A small self-supervised image encoder, trained from scratch: layers 14.
Rows from block 6, named by matrix and row number. Rows with one number belong to one neuron. Each number is 128 + 24 x the weight over its row's rms, rounded and kept within 0 to 255. All counts start at 0. After the name is the row's rms in percent of the matrix's.
# fc1: MLP up (model.blocks.6.mlp.fc1.weight, 1536x384), inputs 0-191
# fc2: MLP down (model.blocks.6.mlp.fc2.weight, 384x1536, transposed), outputs 0-191
fc1.43 104 [116 147  77 106 149 137 145 172 100  99 139 105  97 123 107 112 106 115 104 147 143 133 121 109 187 111 114 168 149  71 185  90 140 145 155 140 120 137 126 125  91 142  70  92 133 120  91 141 157 153 135 120 118 127 127 172 119 132 140 159  71 137 167 136 135 131 185 137 145 132 152 139 155 129 129  85 130 117 102 124 125 164  92 171  97 102 138 110 143 153 100  94 100 137 179 127 114 138 114 147 135 119 119 132 117 156 165 148 157 153 117 125 125 118 147 136 145 120 163 128 150  70 101 108 166 163 123 150 143 159 131  87 124 118  84 145 101 144 138 122 145 111 129 122 162 135 105 134  83  96 110 100 106 151 113 101 140  95 108 113 135 106 138 158 140 105 129 109 178 128 147 137 152 114 111 141 107 104 147 135 141 100 119 132 151 188  96 148 141 127 110 155]
fc1.44 093 [143 131 117 158 116 121 113 129 146  58  91 139 136 148 136 104 155 151 118 126 118 111 145 134 117 172 157 106 161 138 135 138 103 114 134 138  76  90  84 141 148 128 147 105 105  95 103 194 112 131 116 122 132 104  98 127 104 155 105  87 148 127 147 178 133 144 173 157 109 146 143  95 136 150 110 172 118 138 152 148 126 130 137 120 101 121 120 110 121 124 161 142 105 149 169 152  96 130  98 123 127 141 161 124 160 156 163 188 154 146 132  96 142 166 127  86 129 133 113 142  96 109 138 127 128 131 145 125 148 159 124 129 166 167  85 134  88 122  98  92 127 137 152  94 143 137 141 131 147 122 126 122 130 162 107 124 124 147 155 124 119 120 136  88 172 132 114  91 126 135 139 148 127 131 120 126 148  69 101 128 128 113 108 120 123 113 108  98 122 125 150 115]
fc1.45 101 [127  99 133  84 172 147 167 131 158 114 135 116 116 128 101 141  99 138 121 103 137 100 145  87 137 161 145 130 148 148 168 179  79 150 147  76 130 138 104 138 125 150 127 138 143 156 130 150 120 112 148 131 147 130 124 135 128 185 171 151 100 138 148 126 139 141 110 140 120 133 135 146 152 134  66 119 138 109 165 166 156 121 121 169 159 154 134 118 175 157 108 101  94 125  98 124 130 108 129 172 112 115  79 101 139 124 122  99 140 105 144 137 130 127 119 138 129 117  72 109 123 134 146 103 132 183 101 160 100 103 142 139 165 107 151 100 114 111  87 158 115 124 109  86 137 132 139 146 128 153 116 159 164 165 143 139 129 116 150 118 111 125  80 125 146  90 124 160 123 100 119 126 143 163 161 117 112 161 139 123 128 103 114 161 177 130 154 119  91 111 156 131]
fc1.46 102 [128 160 131 130 169 173 132 115 193 118 160 153 142 110 124 131 151 127 114 130 114 140 114 144 104 143 155 128 130 146 184 156 143 130 150 105 167 117 133 153 108 161 123 138 136 157 118 143 110 100 156 140 164  95 118 111 133 136 164 132 148 185 138 125 150 112 123 177 146 118  88 121 103 133 105 116 119  97 138 139 110 152 148 105 101 143 125 136 122 116 152 139 161 121 152 115 133 119 138 134 123 162 164  76 142 105 134  95 181 177  94 107 128 111 147 129 121 140 167 141 178 143 151 107 111  99 134 160 132 126 132 156 150 139 148 113 130 147 108 157 104 144 107 204 113 165 155 108  87 144 132 109  86 132 128 151 129 150 126 131  98 105 153 124 144 172 155 151 137 165 139 171 117  69 149 103 108 179 117 109 158 136 113 142 136  80 118 150 115 140 120  76]
fc1.47 104 [112 141 144 134 108 115 141 131  98 106 134 138 139 206 110 129  73 130 163 125 122 104 126 125 117 129 113 102 178 134 137 106 111 152 140  96 103 171 165 122 123 126  89 113 139 117 139 128 126 106  94 142 143 120  97 140 126 147 110 114 157 154 127 102 154 178 157 120 158 125 159 129 111 153 128  90 137 133  91 164 123 134 141 113 128 128  99 120 154 146 104 175 103 144 142 107 164 143 112 146 157  78 110 104 120 120  90  96 128 109 123 140 125 183 145 139 174  77 157 133 134 183 139 110 135 146 106 205 114 109 110 136 138 132 114 159 149 153 108 109  85 177 140 129 132 101 111  95 113 126 113 123 147  93 149 108 105 174 145 144 141 120 121 114 172 103 116 126 119 113 150  79 134 108 150 141 141 138 111 100 155 122 131 158 174 126  92 173 130 111 143 151]
fc1.48 102 [125  91  68 148 173 126 123 139 109 115 126 149 165 133 141 125 120 127 112 131 132 155 152 125 111 151 133 117  86 157 158 100 168 148 123 131 114 123 100 136 127 151 172 119 138 131 119 132 101 105 124 166 166 120 144 128 107 165 115 144 138 163 149 120 124 173 117 137 160 123 144 146 125 148 108 100 157 139 123 148 168 120 153 117 134  82 157 154 147  70 126 101 140  99 106 107 154 142 143 153 106 131 104 170 112 115 105  80  96 111  55 132 149 113  98 115 167 169 183 115 142 139 149 130 121 176  89 130 114 100 172 120 126 138 159 106 168 131  97 141 104 146 106 109 137 155 119 136  98 100 152 110 125 149 127 109 141  90 108 150  91 104 107 122 110  71 131 131 131 148 133 122 166 104 142 132 185 132 165 100 125 116 123 118 139  90 122 119 123 119 127 132]
fc1.49 100 [163 102  93 116 157 140 153 130 143 145 157 179 130 125 154 134 103 152 154 142 103 141 117 162 117 154  82  87 117 124 127 145 149 147 132 129 135 117 143 150  91 126 125 120 130 107 130 125 100 148 116 102  93 118 146 108  86 110  79 117  70 141 138 144 169 165 156 137 134 149 115 122 104 139 103 115 143 159 144 144 131 150 110 107  99 105 159 139 142 173 143 104 101 114  95 100 139 116 140  77 130 140 149  96 165 145 109 117 155 141 118 115 152 134 155 122 175 122 128 172 129 152 109 101  74 147 128 135 149 137 114 129  97 172 146  95 124 127 147 143  92  85 142 176 152 103 123 147 111  68 146 166  91 173 120  87 121 110 158 110 163 117 146 138 182 115 172 170 101  96 120 177 157  98 115  99 119 114 169 135 131 103 139 137 103 148 118 140 143 126 135 145]
fc1.50 101 [152 131 123 124 123 142 116 110 138 150 129 143  75 104 136 131 112 177 119 138 117 171 130 184 120  85 143 170 129  87  91 116 122 167 158 159 167 138 119  99 128 118 102 103 150 121 121 134 107  95 128 142 151 154 139 130 121 130 160 158 135 120 153 134 134 114 103 160 112 169 103 131 160 117  93  84 104 123 129 153 151 114 141  91 153 104 121 129 136 126 153  97 127 161 123 117 122  87 189 120 168 151 107 111  89 121 169 115 131 137 139 153  97 122 163 125 160 106 110 168 116 120 143 137  95 126 133 110 133 129 123 120 130  91 113  91 133 126 163 134 165  98 134 101 125 108  90 120 107 173 112 130 155 165  81 155 114 146 148 126 103 112 161 117 120 107 148 116 173 129 124 135 132  71 125 129 132 134 143  90 179 136 107 138 143 124 137  92 115 170 109 124]
fc1.51 098 [134 112  83 128 139 119  59 147 123 141 132  92 105 157 113 131 138 108 121 124 116 141 117 149 155 121 194 147 105 138 102 132 119 131 129  86 122 121 152 141 168 129 132 110 167 119 162 100 160  82 133 114 148  85 105 119 142 102 163 130 112 168 139 122 110  91 109 142 125 153 103 147 175 108 118 129 141 118  80 101 133 134 154  89 118 121 139 137  84 181 119 102 129 149  75 110 102 107 146 109 146  79 116 130 130 129 125 102 160 123 119 186 138 161 146 136 127 166 136 131 123 136 140 115 120 133 127 143 134 115 121 129 102 128 144 154 133 125 109 112 127 168 121 162  80 125 140 141 139 177 154 114 146 131 121  99 152  97 117 127 118 152 135 161 124 169 145 135 176 111 152 135 102  86 100  99 133 106 120 113 166  95 115 149 134 149 166 119 121 158 146 135]
fc1.52 099 [115 149 154 108 118 157 124  98 167 131 140 153  77 149 115 129 163 113 141 136 142  86 166  99 131 111  93 114 132 103 126 136  89 112 149 139 131 119 116 183 123 107 148 133 146 138  61 151 141 134 166 136 124 143  90 169 121 144 139 131 158 135 111 164 130 122 112 125 124 152 122 121 133  87 127 151 106 121 151 107 124 159 138 156 132 106 155 120 103 133 110 142  83 112  98  91 140 146 132 102 138 177 155 114 136 139 104 157 154 156 139 121 163 108 103 132 150 113  92 101 146 176 151 175 121  93 124 127 156 123 142 108 155  89 115 170 121 135 178 152 141 135 126 128  92 132 106 137 121 132 116 144 161 149 128 138  75 121  90 162 105 131 133  87 160 163 131 106 153 148 113 132 121 144 122 106 142 133  99 116 102 177 161 125 165 170 100  89 122 142 140 105]
fc1.53 095 [132 126 111 186 123 130 110 130 106  97 138 121 134 134 118 113 106 153 129 152 138 156 109 142 140 133 122 171 146 166 131 117  63 172 126 111 128 181 174 133 131 123 119 190 174  87 129 127 112 121 138 106 131 112  97 137 133 171 117 126 140 113 122  87 148 138 120 156 139 138 127 158 132 125 159 175 118 102 129 149 115 139 132 130 137 137 152 134  94 131 157 123 150  71 157 132 160 110  85  98 116 133 112 132 100 140 158 154  70 167  41 136 147  93 152 160 127 166  99 116 142 112  86 144 140 120  96 110 151 123 130 153 160 159 123 146 100 125 139  78 138 125 108 122  92 131 142 165 111  90 136 112 183 104 123 129 138  68 142  95 132 132 112 124 100 135 170 117 135 115  88 115 171 139 105 171  77  98 131 122 131  97 109 127 150 121 106 165 127 122 149 114]
fc1.54 100 [136 130 149 106  93 156 128 128  61 110 110 101 134 132  93 116  84 154 191 153 119 137  92 149  99 125  99 165 155 108 115 143 141 150 117 139 126 112  89 166 131 112 125 143  66 130 137 130 157  88 116 134 120 116 155 162 155 114 161  61  91 103 128 123 102 122 127  99 150 167 108 149 116 150 154 161 123 121 116  92 150 160 171 138 132 129 133 119 154 161 160 104  94 158  81 184  91 127  87 167 100 118  67 113 143 117 127 114 136  98 158 112 120 109 117 133  94 142 175 144 151 116 148 145 104 117 102 148 148 142 162 109 104 107 115  85 129 133  86 126 106 114 118 178  97 116 148 148 130 117 143 116 162 134 127 126 125 120 128 128 106 152 142 143 147 116 114 139 106 116 143 187 133 150 117 120 140 133  73 162 174 112  98 109 138 122  81  79 150 115 181  74]
fc1.55 094 [140 113 123 111  89 102 144  87 104 114 110 130 150 122  70 159  77 113 141 103 123 149 145 106 168 136 120 124 163  94 100 133 127 108 138 168 132 103 116 161 142 158 142  95 101 110 123 191 103 101 136 101 164 113 104 168 138 138 165 134 140 159  68 157 117 124  96 153 177 124 137 122 134 124 104 118  94 158 130 109 153  89 106 157 112 164 112 168 162 159 164 152 128  80 139 139 133 128 138 136 109 101 122 101 149 117 122 143 111 148 100 107 112 173 110 148 101 161 140 142 130 133 115 141 131 125 131 144 110  73 119 138 122 167 130 145 133  97 149 176 110 106 144 130  67 171 115 153 117 132 154 130 125 150 134 133 102 111 152 120 109 120 144 142 112 157 148 123 109 147 122 139 128 144  92  90 116 119 151 115 160 131 120 182 128 146 128 169 114 135 142 142]
fc1.56 109 [166 138 163 140 148 125 107 118 168 186 162 101 165 148 165 136 127  89 102  91 118  89 118 150 162 173 135 113 104 118 130  91 143 132 169 150 140 143 161 137 141 135 112 129 103 126 101 134 133 155 159 205 140 105 155 139 155 105 114 125  90  98 152  94  94  99  95 109 138 127  70 166  85 106 153  97  72 140 148 154 146 119 144 113 130 158  88 160 141 110  93  88 104 119 131 155 132 137 125  97  93 112 119  95 128 105 110  92  96 134 106  56 145  98 135 100 109 166 123 126 139 124 102 142 154 119  97 126  94 111 111 142 134 107 113 103 125  86  88 108  93 146 150 108 126 138 142 105 149  95  87 150 119 150 134 161 140 127  84  97  90 138 133 109 106 133 102 110 142 116 112 161 160 121 177 142 119 132 102  87 146 116 114 168  89 172 152 138 104 150 139 113]
fc1.57 099 [ 87 143 109 126 123 114 143 107 135  87 117 134 159 131 164  97 135 135  87 155  87 155 135 122 189  93 122 133 107 120 157 159 127 112 152 125  91 171 132 152 138 129 148 122 134 159 149 161 191  76 148 163 113 113 149 132 124 127 110 149  80  88 140 142 112 159 102  93 155 108 118 121 119 113  96 107 153 148 153 130 122 133 150 145 129 120 133 147 143 137 163 183 103 162  78 106 131 118 137 123 138 122 103 117 118 132 159 176 188  85 158  89 137 129 149 134 114 129 109 169 153 126 103 145  94 125 145 119 106 141 149 114 108 151 113 116 103 115 109 118 110 122 135 143 125  87  99 194 132 127 104 133 132 105 133 139 118 173 132 150 140 160 128 118 175  93  93 109 148 124 175 103 127 113 148 145 113 117 152  61 139 145 145 126 158 134 123 121 148 139 119 133]
fc1.58 101 [141 116 159 156 171 139 154 138 185 168 125 152 149 108  92 113 160  91 127 119  86 151 118 152 136 134 147 104 171 116 173 108 121 172 120 120 185 115 106 142 126 112 131 103 105 112 153 133  98 128 103 138 140 154  99 140  83 139 139 154 124 110 107 124  91  99 154 122 122  96 128  98 158 128 150 170 142 130  90 114 125 142  69 129 157 118 107  94  70 153 102 167  91 108 116  91 145 153 129 144 147 152 111 151 144 138  90 104 112 117 129 133 112 121 106 107 129 124 118 121 129 116 111 105 118 150 138 148 138 139 161 155 139 121 128 107 152 121 115 121 159 148 183 107 126 131 104 107 143 120 145  93 156 121 176 119 151  66 141 155 137 113 134  84 116 116 118 100 134 152 115  83 148 122 120  69 141 164 137 129 161 147 133 125 109 114 140 154 103 148 143 103]
fc1.59 096 [138 132 121 103  93 145 120 143 130  89 126 167 142 140 147  84 127 133 125 115  97 147 134 122 141 150 168 131 167 134 177 158 140 104 145 115 104 101  55 113 125 127 183 154 136 163 148 143 128 133 127 138 128 128  91 152 127 120 155 134 139 131 140 138 166 148 146 115 120 109 168 117 123 103 121 150 172 134 100 108 129  96 141 123 101 109 116 114 131  95 144  91 140  88 101 151 142 163 155 103 104 150 118  86 143 102 140 121 107 109 134 126 121 145 105 102 115 101  90 146 178  96 115 138 122 128 123 148 152 177 145 155 148 135 117 105 146 119 142 119 112 127  96  91 164 105  96 140 110 138 131 124 142  92 107  98  95 178 151 123 146 135 105 167 121 104 113  99 165 114 150 138 154 163 143 196 150 129 159 134  99 108 116 143 106  99 105 140 150 100 147 129]
fc1.60 100 [193 115  92 146 101 114 137 130 137 112 100 128 139 124 105 121 162 200 140  88 134 131 122 131 108 159 132 141 131 139 111  93 141 117 125  97 106  93 152 178  92 145 120 165 101 131 126 134 112 101 155 112 118  98 148 151 158 139 109 129 142 125 103 121 126 152 159 123 146 144 106 136 158 107 140 154 107 125 109 132  95 142 107 133  58 138 150  91 126 114 107 121 129 147 142 139 139 152 103 127 115 128 159 111 145 118 178  89  81 146 132 154 110 144 108 125 136 153 153 157 144 104 145 124 151 113 146 131 121 165 125  97 112  88 121  79 138 139 135 165 140 118 150 106 136 101 160 124 142 127 109 165 136 106 106 126  96 134 116 142 107 114 138 166 136 110 114 130 149 128 144 103 118 134 146 114 101 109 145 136 138 103 129 133 146 157  88 115 148 124 110 127]
fc2.43 104 [ 98 139 136 127  92 166 104 124 165 104 131 131 151 137 110 134 119  47 120 132 108 126 153 139  94 142 160 133 149 179 139 132 101 113 107 120 117 107 119 113 149 101 103 158 116  86 160 128 126 114 117 110 101 113 135 128  97 151 104 179 158 113 155 134  92  90  83 139 118  92 124 136 117 177 158 139 128  81 114 125 181 136 133 133 195 123 137 109 119  97 163 142 125 136  92  93  83 130 151 120 142 155 128 127 169  93 114  96  86 131 114 109 115 121 135 136 106 172 111 131  90 157 108 176 107 120 124 109 116 111 133 109  92 123 118 113 156 105 115 127 140  91 131 157 145 128 103 139 124 168 162 134 163 128 111 110 175  81 160 149 128 128 126 160 140 115 126 142 100 131 108  83 107 112 102 139 181  97 152 112 160  85 125 129 100 132 171 148 128 138  98 104]
fc2.44 093 [104  64  94 152 120 169 124 182 130 161 160 135 137 104 132 131  72 132 147 113 164 116 148 180 114  88 106 129 148 139 125 157 124 128  98 167 127 132 168 181 133 130 125 152 127 122 120 158 110  79 124 131 126 177 114 149 111 128 111 120 144 119 105 112 130 123 126 118  91 144 116 116 136 115  98 128 158 141 110 141 162 115 161 104 177 150 164 157 167 135 142 104 124 139 167 130 127 112 131 157  73 149 145 166 137 111 103 113 101 145 125 139 130 106 122 135  73 107  77  78 155 167 135 111 131 121 176  84 126  65 149 156 135 124 118 116 147 165 114 112 148 106 156  92 175 136 153 140 162 133 158 151 153  99 128 116 119 109 133  96 128 108 145 125 132 157 145 192 139 101 148 134 158 127 154 141 145 120 133  84 115 140 124 150 144 135 124  96 131 141 129 141]
fc2.45 102 [165 115 113 100 144 162 132  96 107 127 145 127 126 175 110 127 120 117 144 128 142 167 115 162 132  97 102 164 123  96 134 129 106 130 116 163  94  74 134 125 164 100 132 151 124 112 192 163 135 121 183 142 164 157 139 134 122 142 126 117 146 114 112 168 130 116 147 152 156 140 162 142 173 104 104 108 138 143 126 114 120 126 113 125 124 134 107 141 147 101 140 137 132 132 151  97  77 165 156 136 157 115 135 107 165  79 142 125  83 127 122 121 133 128 114 136 130 122 166 119  78 118 141 114 154 166 116 166 127  81  84 148 112 166  82 110 147 135 138  91 168 116 112 125 172  89  78 146 111 140 130 132  94 104 133 161 136 131 140  89 130 127  94 149 156  97 142 147 146 133 146 120 118  77 139 152 134 122 138  92 145 156 128 130 112 113 112  78 128 187 106  88]
fc2.46 101 [131 131  94 108  93 134 110 108 125 132 133 143 109 137 170 146 124 121 145 117 147 134 137 152 133  97  91 120 123 147 125 139 160  76 136 130 127 143 115 160 101 159 100 135 126  76 170 134 132 118 134 122 119 144 142 128  38 168 125 131 137 106 148 121 130 140 146 147  95 155 151 118 141 128 132 118  80 124 150 117 121 129 110 107 141 109 140 197 130 154 155  99  98 127 116 143  91 104 128 122 158 134  79 181 153 156 137 145 207 149 138 148 131 146 144 119 135 151 105  73 120 131  93 154 130 129 108  92 112 135 146 132 109 129 162 130 145 118 148 130  92 136 101  92 137 109 136 108 142 109 123 129 126 133 126 155 156 132 187 102 147  87 170  91 164 131 117  92 122 109 113 102 155 134 121 141 164 144 160 116 125 112 141 115 110 145 129 140  92 164 108 171]
fc2.47 100 [143 174 121 114 175 117 115 129 122 122 137 153 145 112 163 129  90 157 142 154 116 111 129 107 103  91 100 153 135 107 149 115 100  99 105 136 134  53 122 113 141 104 130 130 168 151 123 117 131 160 143 113 177 145 115 159 103 158 123 114 150 127 103 137 135 139 105 124 130 121 105  65 117 118 126 137  86 125 146 130 121 164 104 142 173  78 137 159 213 144 145  77 106 146  93 122 104 103 148 203 106 117 111 152 149 161 124 159 148 136 114 180  86 105 125 130 140 117 103  52 105 138 141 126 105 111 130  89 120 112 141 126 139 173 107  95 102 120 135 128 119 121  89 124 131 131 140 126  88 105 118 137 156  88 139 129 114 126 135 123  86 138 130 119 121 108 109 130 127 102  99 110 139 146 150 139 189 140 110 127 127 129 100 161 131 143 125 124 128 119 112 138]
fc2.48 103 [140  83 171 121  96 136 135 157 118 140 104 137 105 110 114 115 124 134 158 127 125 113  86 134  92 114 125 165 122 117 154 158 112  93 139 105 153  90 130 142 148  88 100  64 108 138 105 134 170 105 112 110 176 134 124 102  73  99 134 145 129  98 108 108 149 155 132 122 114 115  78 124 144 101 147 109 134 141 154  83 109 143 100 151 137  97 136 117 128 143 148  73 119 106 138 160  99 145 151 131 106 146 133 143 143 125 164 150 130 115 150 115 134 138 106 133 125 131 155 122  97 130 135 115 140  71 131 139 116 129 120 126 120 102 123 121  88 130 134 102 125 132 119 157 125 140  90 117 117 154 116 130 120 101 115 123 131 183 147 120 146 134 108 166 151 153 100 151 125 130 133 103 119 151 132 161 113 124 117 157  79 108 120 116  90 162 140 110 130  94 137 154]
fc2.49 101 [156 145 103 154 110 140 125 127 142  95 162  94 109 126 116 137 110 143 123  89 137 118  95 162 133 140 132 131 162  71 152 135 110 110 157 147 160 131 101 133 147 180 132 114 127 125  94 121 132  98 144 133 101 122 146 145 117  96  87 115 101 113 110 113 132 143 168 130 128 141 106 115 120  91  82  93 139 138 117 119 139 123 138 149 128 124 100 123 170 111 116  87  98 137 143 168 171 107 128 127 121 155 117 125 146 181 114 125 140 100 100 111 111 137 125  67 174 193 139 146  83 133 115 121 163 152 142 145 161 144 109 106 168 108 129 130 122 108 124 142 103 107 100 129 144 147 124 157 145 130 115 137 144 165 111 113 134  99 163 152 157 135 143 150  96 126 132 138 119 132 153 154 118 143 130 147  99 133 103 120 113 101 151 100 133 143 152 149 148 132 124 157]
fc2.50 097 [ 98 153  94 103 118 110 122 129  96 162 148 157 149 132 171 122 114 121 108 108 188 117 111 162 113 131 111 110 131 105 111 138 107 119 110 137 134 120  56 118 127 123 163 136 161 107 156 153  98 103  65 170 130 157 125 134 171 113 144  79 116  87 103 153 100 147 125 115 127  97 132 117  90 117 123 101 137 114 112 153 104 155  93 167  59 157 147 146 166 181 102 123 118 139 123 106 140 159 111 172 129 158 137  97 137 121 125 106 127  82 134 120 124 113 140  94 137 183 116 134 118 126 134 139 123 151 125 164 117 156 176 131 133  97 166 139 105 123  96  99 160 139 153  96 112 117 112 158 164 116 100 144 169 144 152 110 106 108 122 108 118  97  94 132 128 132 104 108  64  96 115 104  99 140 152 125 169 143 108 139 106 127 165 103 147 138 110 147 131 118 113 115]
fc2.51 094 [133 127 123  87 151  99 145 116 134 112  90 115 145 123 104 161 100 148 148 134 134 135  68 137 123 109 137 124 120  98 156 109  58 105 125 116 132 147 182 134  87 145 121 159  90 144 109 104 149 155 164 149  77 158 115 110 116 149 120 169 144 120 155 126 123 116 148 146 137 158 163 147 128 150 110 123 160 159 113 153 133 129 134 157 150 114 105 124 167 101 166 155 150 172  93 155 119  97 124 120 126 131 118 147 147 158 152 127 134 147 133 125 130 124  87 145 106 139 116 103 122 125 136 133 180 156 145 117 164 178 150 118 147 147 123 140 132 137 106  97 118 120 129 167 156 139 150 118 154 113  89 104 151 149 155 147 159 130 136 148 103 132  82 149 102 119 103 107 116 148  85 152 126  51 137 165 146 148 125 113  99 131 122  96 104 106 122 118 112 118 147 110]
fc2.52 090 [183 113 106 181 109 107 152 104 145 132 137 115 158  98 149  94 123 148 127 161 134 139 148 117 184 125 150 117 133 126  92 114 127 165 147 105  89 118 107  94 106 127 163  87 136 111 149 157 108 144  94 159 127 122 158 136 137 151 137 143 123 114 136 140 145 140 101 124 104 142 135 107 120 171 107 121 161 146  95 149  99 108 120 117 151 114 107 152 106 136 149 138 134 144 103 120 107 121 159 152 114 129 109 137 172 130 162 165 108 111 102 104  89 139  91  99  99 114 173 168 151  88 144 116 160 154 155  94 123 112 150 105 123 138 161  84 103 114 121 127 138 126 170  78 121 118 138 142 144 132 146  88  76  82 144  97 133 130 119 173 185 141  71 137  86 119 151 128 111 114 111 128 151 130  92  98 125 142 129 116 179 102 122 137 161 134 132 158 138  89 127 125]
fc2.53 100 [109  89 175 140 153 138  93 136  92 159 108 137 120 116 136 129 162 157 130 164 115 106 176 127 111 170 120 159  99 112 132 202 116 106 140 125 137 119 134 119 101 115 162 123  98  77 144 134 103 112 123  89 101  88  92 126 138 141 114 121 120 118 169 113 151 146 139 161 137 140 124 149 141  74 106 152 121 174 156 143 124  92 149 135 114 103 143 153 139 101 148 135 163 144 170 143  95  94  90 134 137 105  95 138 114 132 176  98 172 121 118 143 181 131 140 121 109 128 142 125 121 147 144 156 112 136 133 105 159 120 127 123 109 116 176 114 172 123 150 110 151 163 131 102 161 131 153 145  97 141 131 125 123 121 161 135 131 143 167 121 143 172 160 130 134 125 115 151 125 129 152 113 140 131 105 133 140 133 148 116 171 141 136 150 131 145 138 110 120 126  99 146]
fc2.54 094 [108  84 115 144 110 127 107 118 141 153 122 155 145 116 136 153 124  73 157 175 100  88 147 133 118 181 140  90  81  86 128  82 149 120 123 147 152 148 141 104 161 153 127 140 131 117 173 105  88 119 102 127 156 123 100 147 145 112 175 157 144 112 158 146 142 165 128 135 173 106 144 118 118 151 155 110  94 113 136 118 141 147  95 121 151 137 129 102 120 107 120 151 126 150 128 102 162 130 116 110 127 180 159  67 160 140  95  79 104 149  98 151 149 152 112 108 153 125 147 137 107 113 114 111 144 143 130 117  98 131 147 114 142 121 145 117 130 147 182 109 125 121 127 108 129 150 140 107 153 122  78 170 175 109 101 114 112 134 153 109 133 150 158 122 143 115 108 166 107 130 151 113 138 107  93 125 128  93 136 131 103 101  66 126 116 146  86 101 116 117 150 115]
fc2.55 094 [160 156 136 110 102 108 158 171 160 133 149 140 103 135 148 122 123 109 139 132  73 110 124 163 105 150 168 132  88 152 142 103 123 144 122 138 135 133 161 127 130  98 118 167 155 126 105 122 125 117 114 156 124 146 133 132 112 139 148 150 151 107 129 137 157 131 122 153 140 139  92 102 142 151 126 147 143 115 116 126 125 163 173 141 109 128 132  67 176 133 101 135 172 137 165 132 139 122 125 138 143 153 126 139 133 103 122 139  98 119 123 107 111 119 112 133 145 155 120 142 114 171 177 125  60  95 100 121 162 140 165 129 158 162 148 132 119 137 124  57 162 155 114 149 156 117 165 148 178  95 152 163 150 114 143 131 130 137 177 143 121 115 133 141 145 159  96 118  87 120  98  77 127 114 102 150 133 113 124  94 127  84  86 125 138 105 105 126 150  79  98 130]
fc2.56 105 [122 111 142  98  72 127 121  95 134 143 147 150 183 150 120 100 154 154 178 130  86 121 117 127 112 126 134 136 122 101 124 126 126 115 117 107 168 125  97 118 140 140 145 110 149 101 130 105 126 123  97  89 115 178 181 130 145 131  99 157 138 163 101 114 144 121 140  92 115 179 154 110 163 133 125 152 127 104 130 137 157 155 161 130 166 131  92 148 190 114 114 150 147 155 101 157  86 109  99 129 156 139 125  90 109 141  90 174 104 107 143 100  71 114 106 133 138 138 150 137 120 130 127 147 147 161 145 133 110 170 132 116 137 125  91 152 171 105 115 140 165 110 160 121 155 132 119 142 122 162 115 123 118 152 118 151 129 117 138 128 135 153 107 164 132 100 114  84 117  96 175 109 134 136 101 144 116  97 132 126 121 132 125 134 128 153 147 155 167 154  73 102]
fc2.57 094 [193 159 180 154 128 129 118 152 100 130 161 146 134 127 124  97  99 135  97 133 156 101 135  89 155 114 124 139 109 178 125 110 121 125 126 145 130 171 144 136 116 120 136 113  88 128 104  76 107 140 102 139 123 146 156 146 203 131 129 128 138 133 146 127 172 132 116 149 135  99 131 156 116 143 110 104 119 117 107 145 140 150 157 148 136 137 137 122 107 154 131 129 169 139 143  97 159 107 125 135 106 124 168  78 147 123 148 191 121 145 167 160 145  94  94 123 149 123 116 133 151 165  91 148 129 156 107 158 115 114 154 135 119 129 126 112 115 127 154 166 110 137  90 121 158 141 169 115 130  67 140 130 154  86 137 115 129 126 122 151 134 100 124 132 142 119 151 162 119  99 122 111 104 127  97 174 110  97 171 155 156 119 119 111 137 158 105 142 122 124 111  78]
fc2.58 102 [164  77 114 142 143 142 117 171 131 116 105 122  48 137 122 136 180 109 151 112 141 142 100 115 132 130 119 133 127 181 117 121 109 127 152 168 139 180 109 133 124 127 131 145 157 149 106 121 124 119 118 120 100 147 111  95 140  77 123 160 150 147 101 140  99  91 143 109 150 112 117 145 182 157 117 130 122  82 116 137 116 164  87 150  87  77  96 141 135 140 127 143  90 109 141 114 116 137 112 146 122 155 153 151 141 116 152 132 154 138 107 144 150 105 154 139 167 114 135 136 140 122  99 118 100 109 126 108 110 132 175 152 130 104 130  96  81 148 139 107 120 119 136 128 116  84 155 158 113  78 130 142 111 107 144 131 111 183 118 105 121 152 124 136 150 159 117 168 151 133  95 135 105 124 132 111 134 146 117 136 136  93 140  92 102  91 132 101 165 104 140 164]
fc2.59 097 [107  78 141 115 122 180 154 128 162 160 111  99 111 160 106 148 133 114 111 122 159 143 136 119 100 132 124 109 113 113 125 148 123  88 113 130 149 117 130 175 143 110 102 140 120 111 107  94 146 122 168  90  93 151 142 100 148 150 124 112  95 112 132 112 131 155 144 177 101 111 125 122 115 163 132 161 122 133 144 154 140  93 145 149 107 158 114 178 143 142 126 153 150 118  75 104 168 147 169 136 141  98 113 147 121 110 126 121 140 104 139 126  94  82 140 110 115 192 105 108 110 116 137  98 149  93 129 133 108 150 101  98 116 143  87 134 169  99 172 100 102 118 155 131 101 146  97 127 109 129 153 128 109 138 129 134 162 128 129 124 122  85 153 145 105 136 129 156 101 137 120 138 107  98 125 102 123 162 171 142 140 141 101 120 125 126 108 166  92 136 124 149]
fc2.60 097 [136 179 159 108 119 154 170 125 153 172 122 132 123 137  93 108  80 132 134 171 171 137 117 135 126 158 158 123 123 105 116 127 126 116 165  74  88 159 141 122 122 129 162 117 185 155 136 153 162 133 106 180 126  96 149 122 147 151 104 124 139 117 149 154  92 168  92  92 120 144 158 153 154 104  95 110 134 107  98 125 121 131 112 157 123 130 137 153 148 128 125 138 162 152 151  95 117 105 135 115 162 121 106 114 182 143 125 123 117 118 110 117 115  99 106 134  87 101 121 147 101 170 135 146 116 159  84  72 108 119 143 105 122 137 109 110  96 112 124 126 143 123 121 185 113 138 118 144 179 174 121  82 112 116 133  98  93 112 154 103 133 123 151 156 126 139 125 101 145 166 123 129 151 151 136 102 139 149 108 164 165 141 145 111  60  92 118 106 118  58 129 118]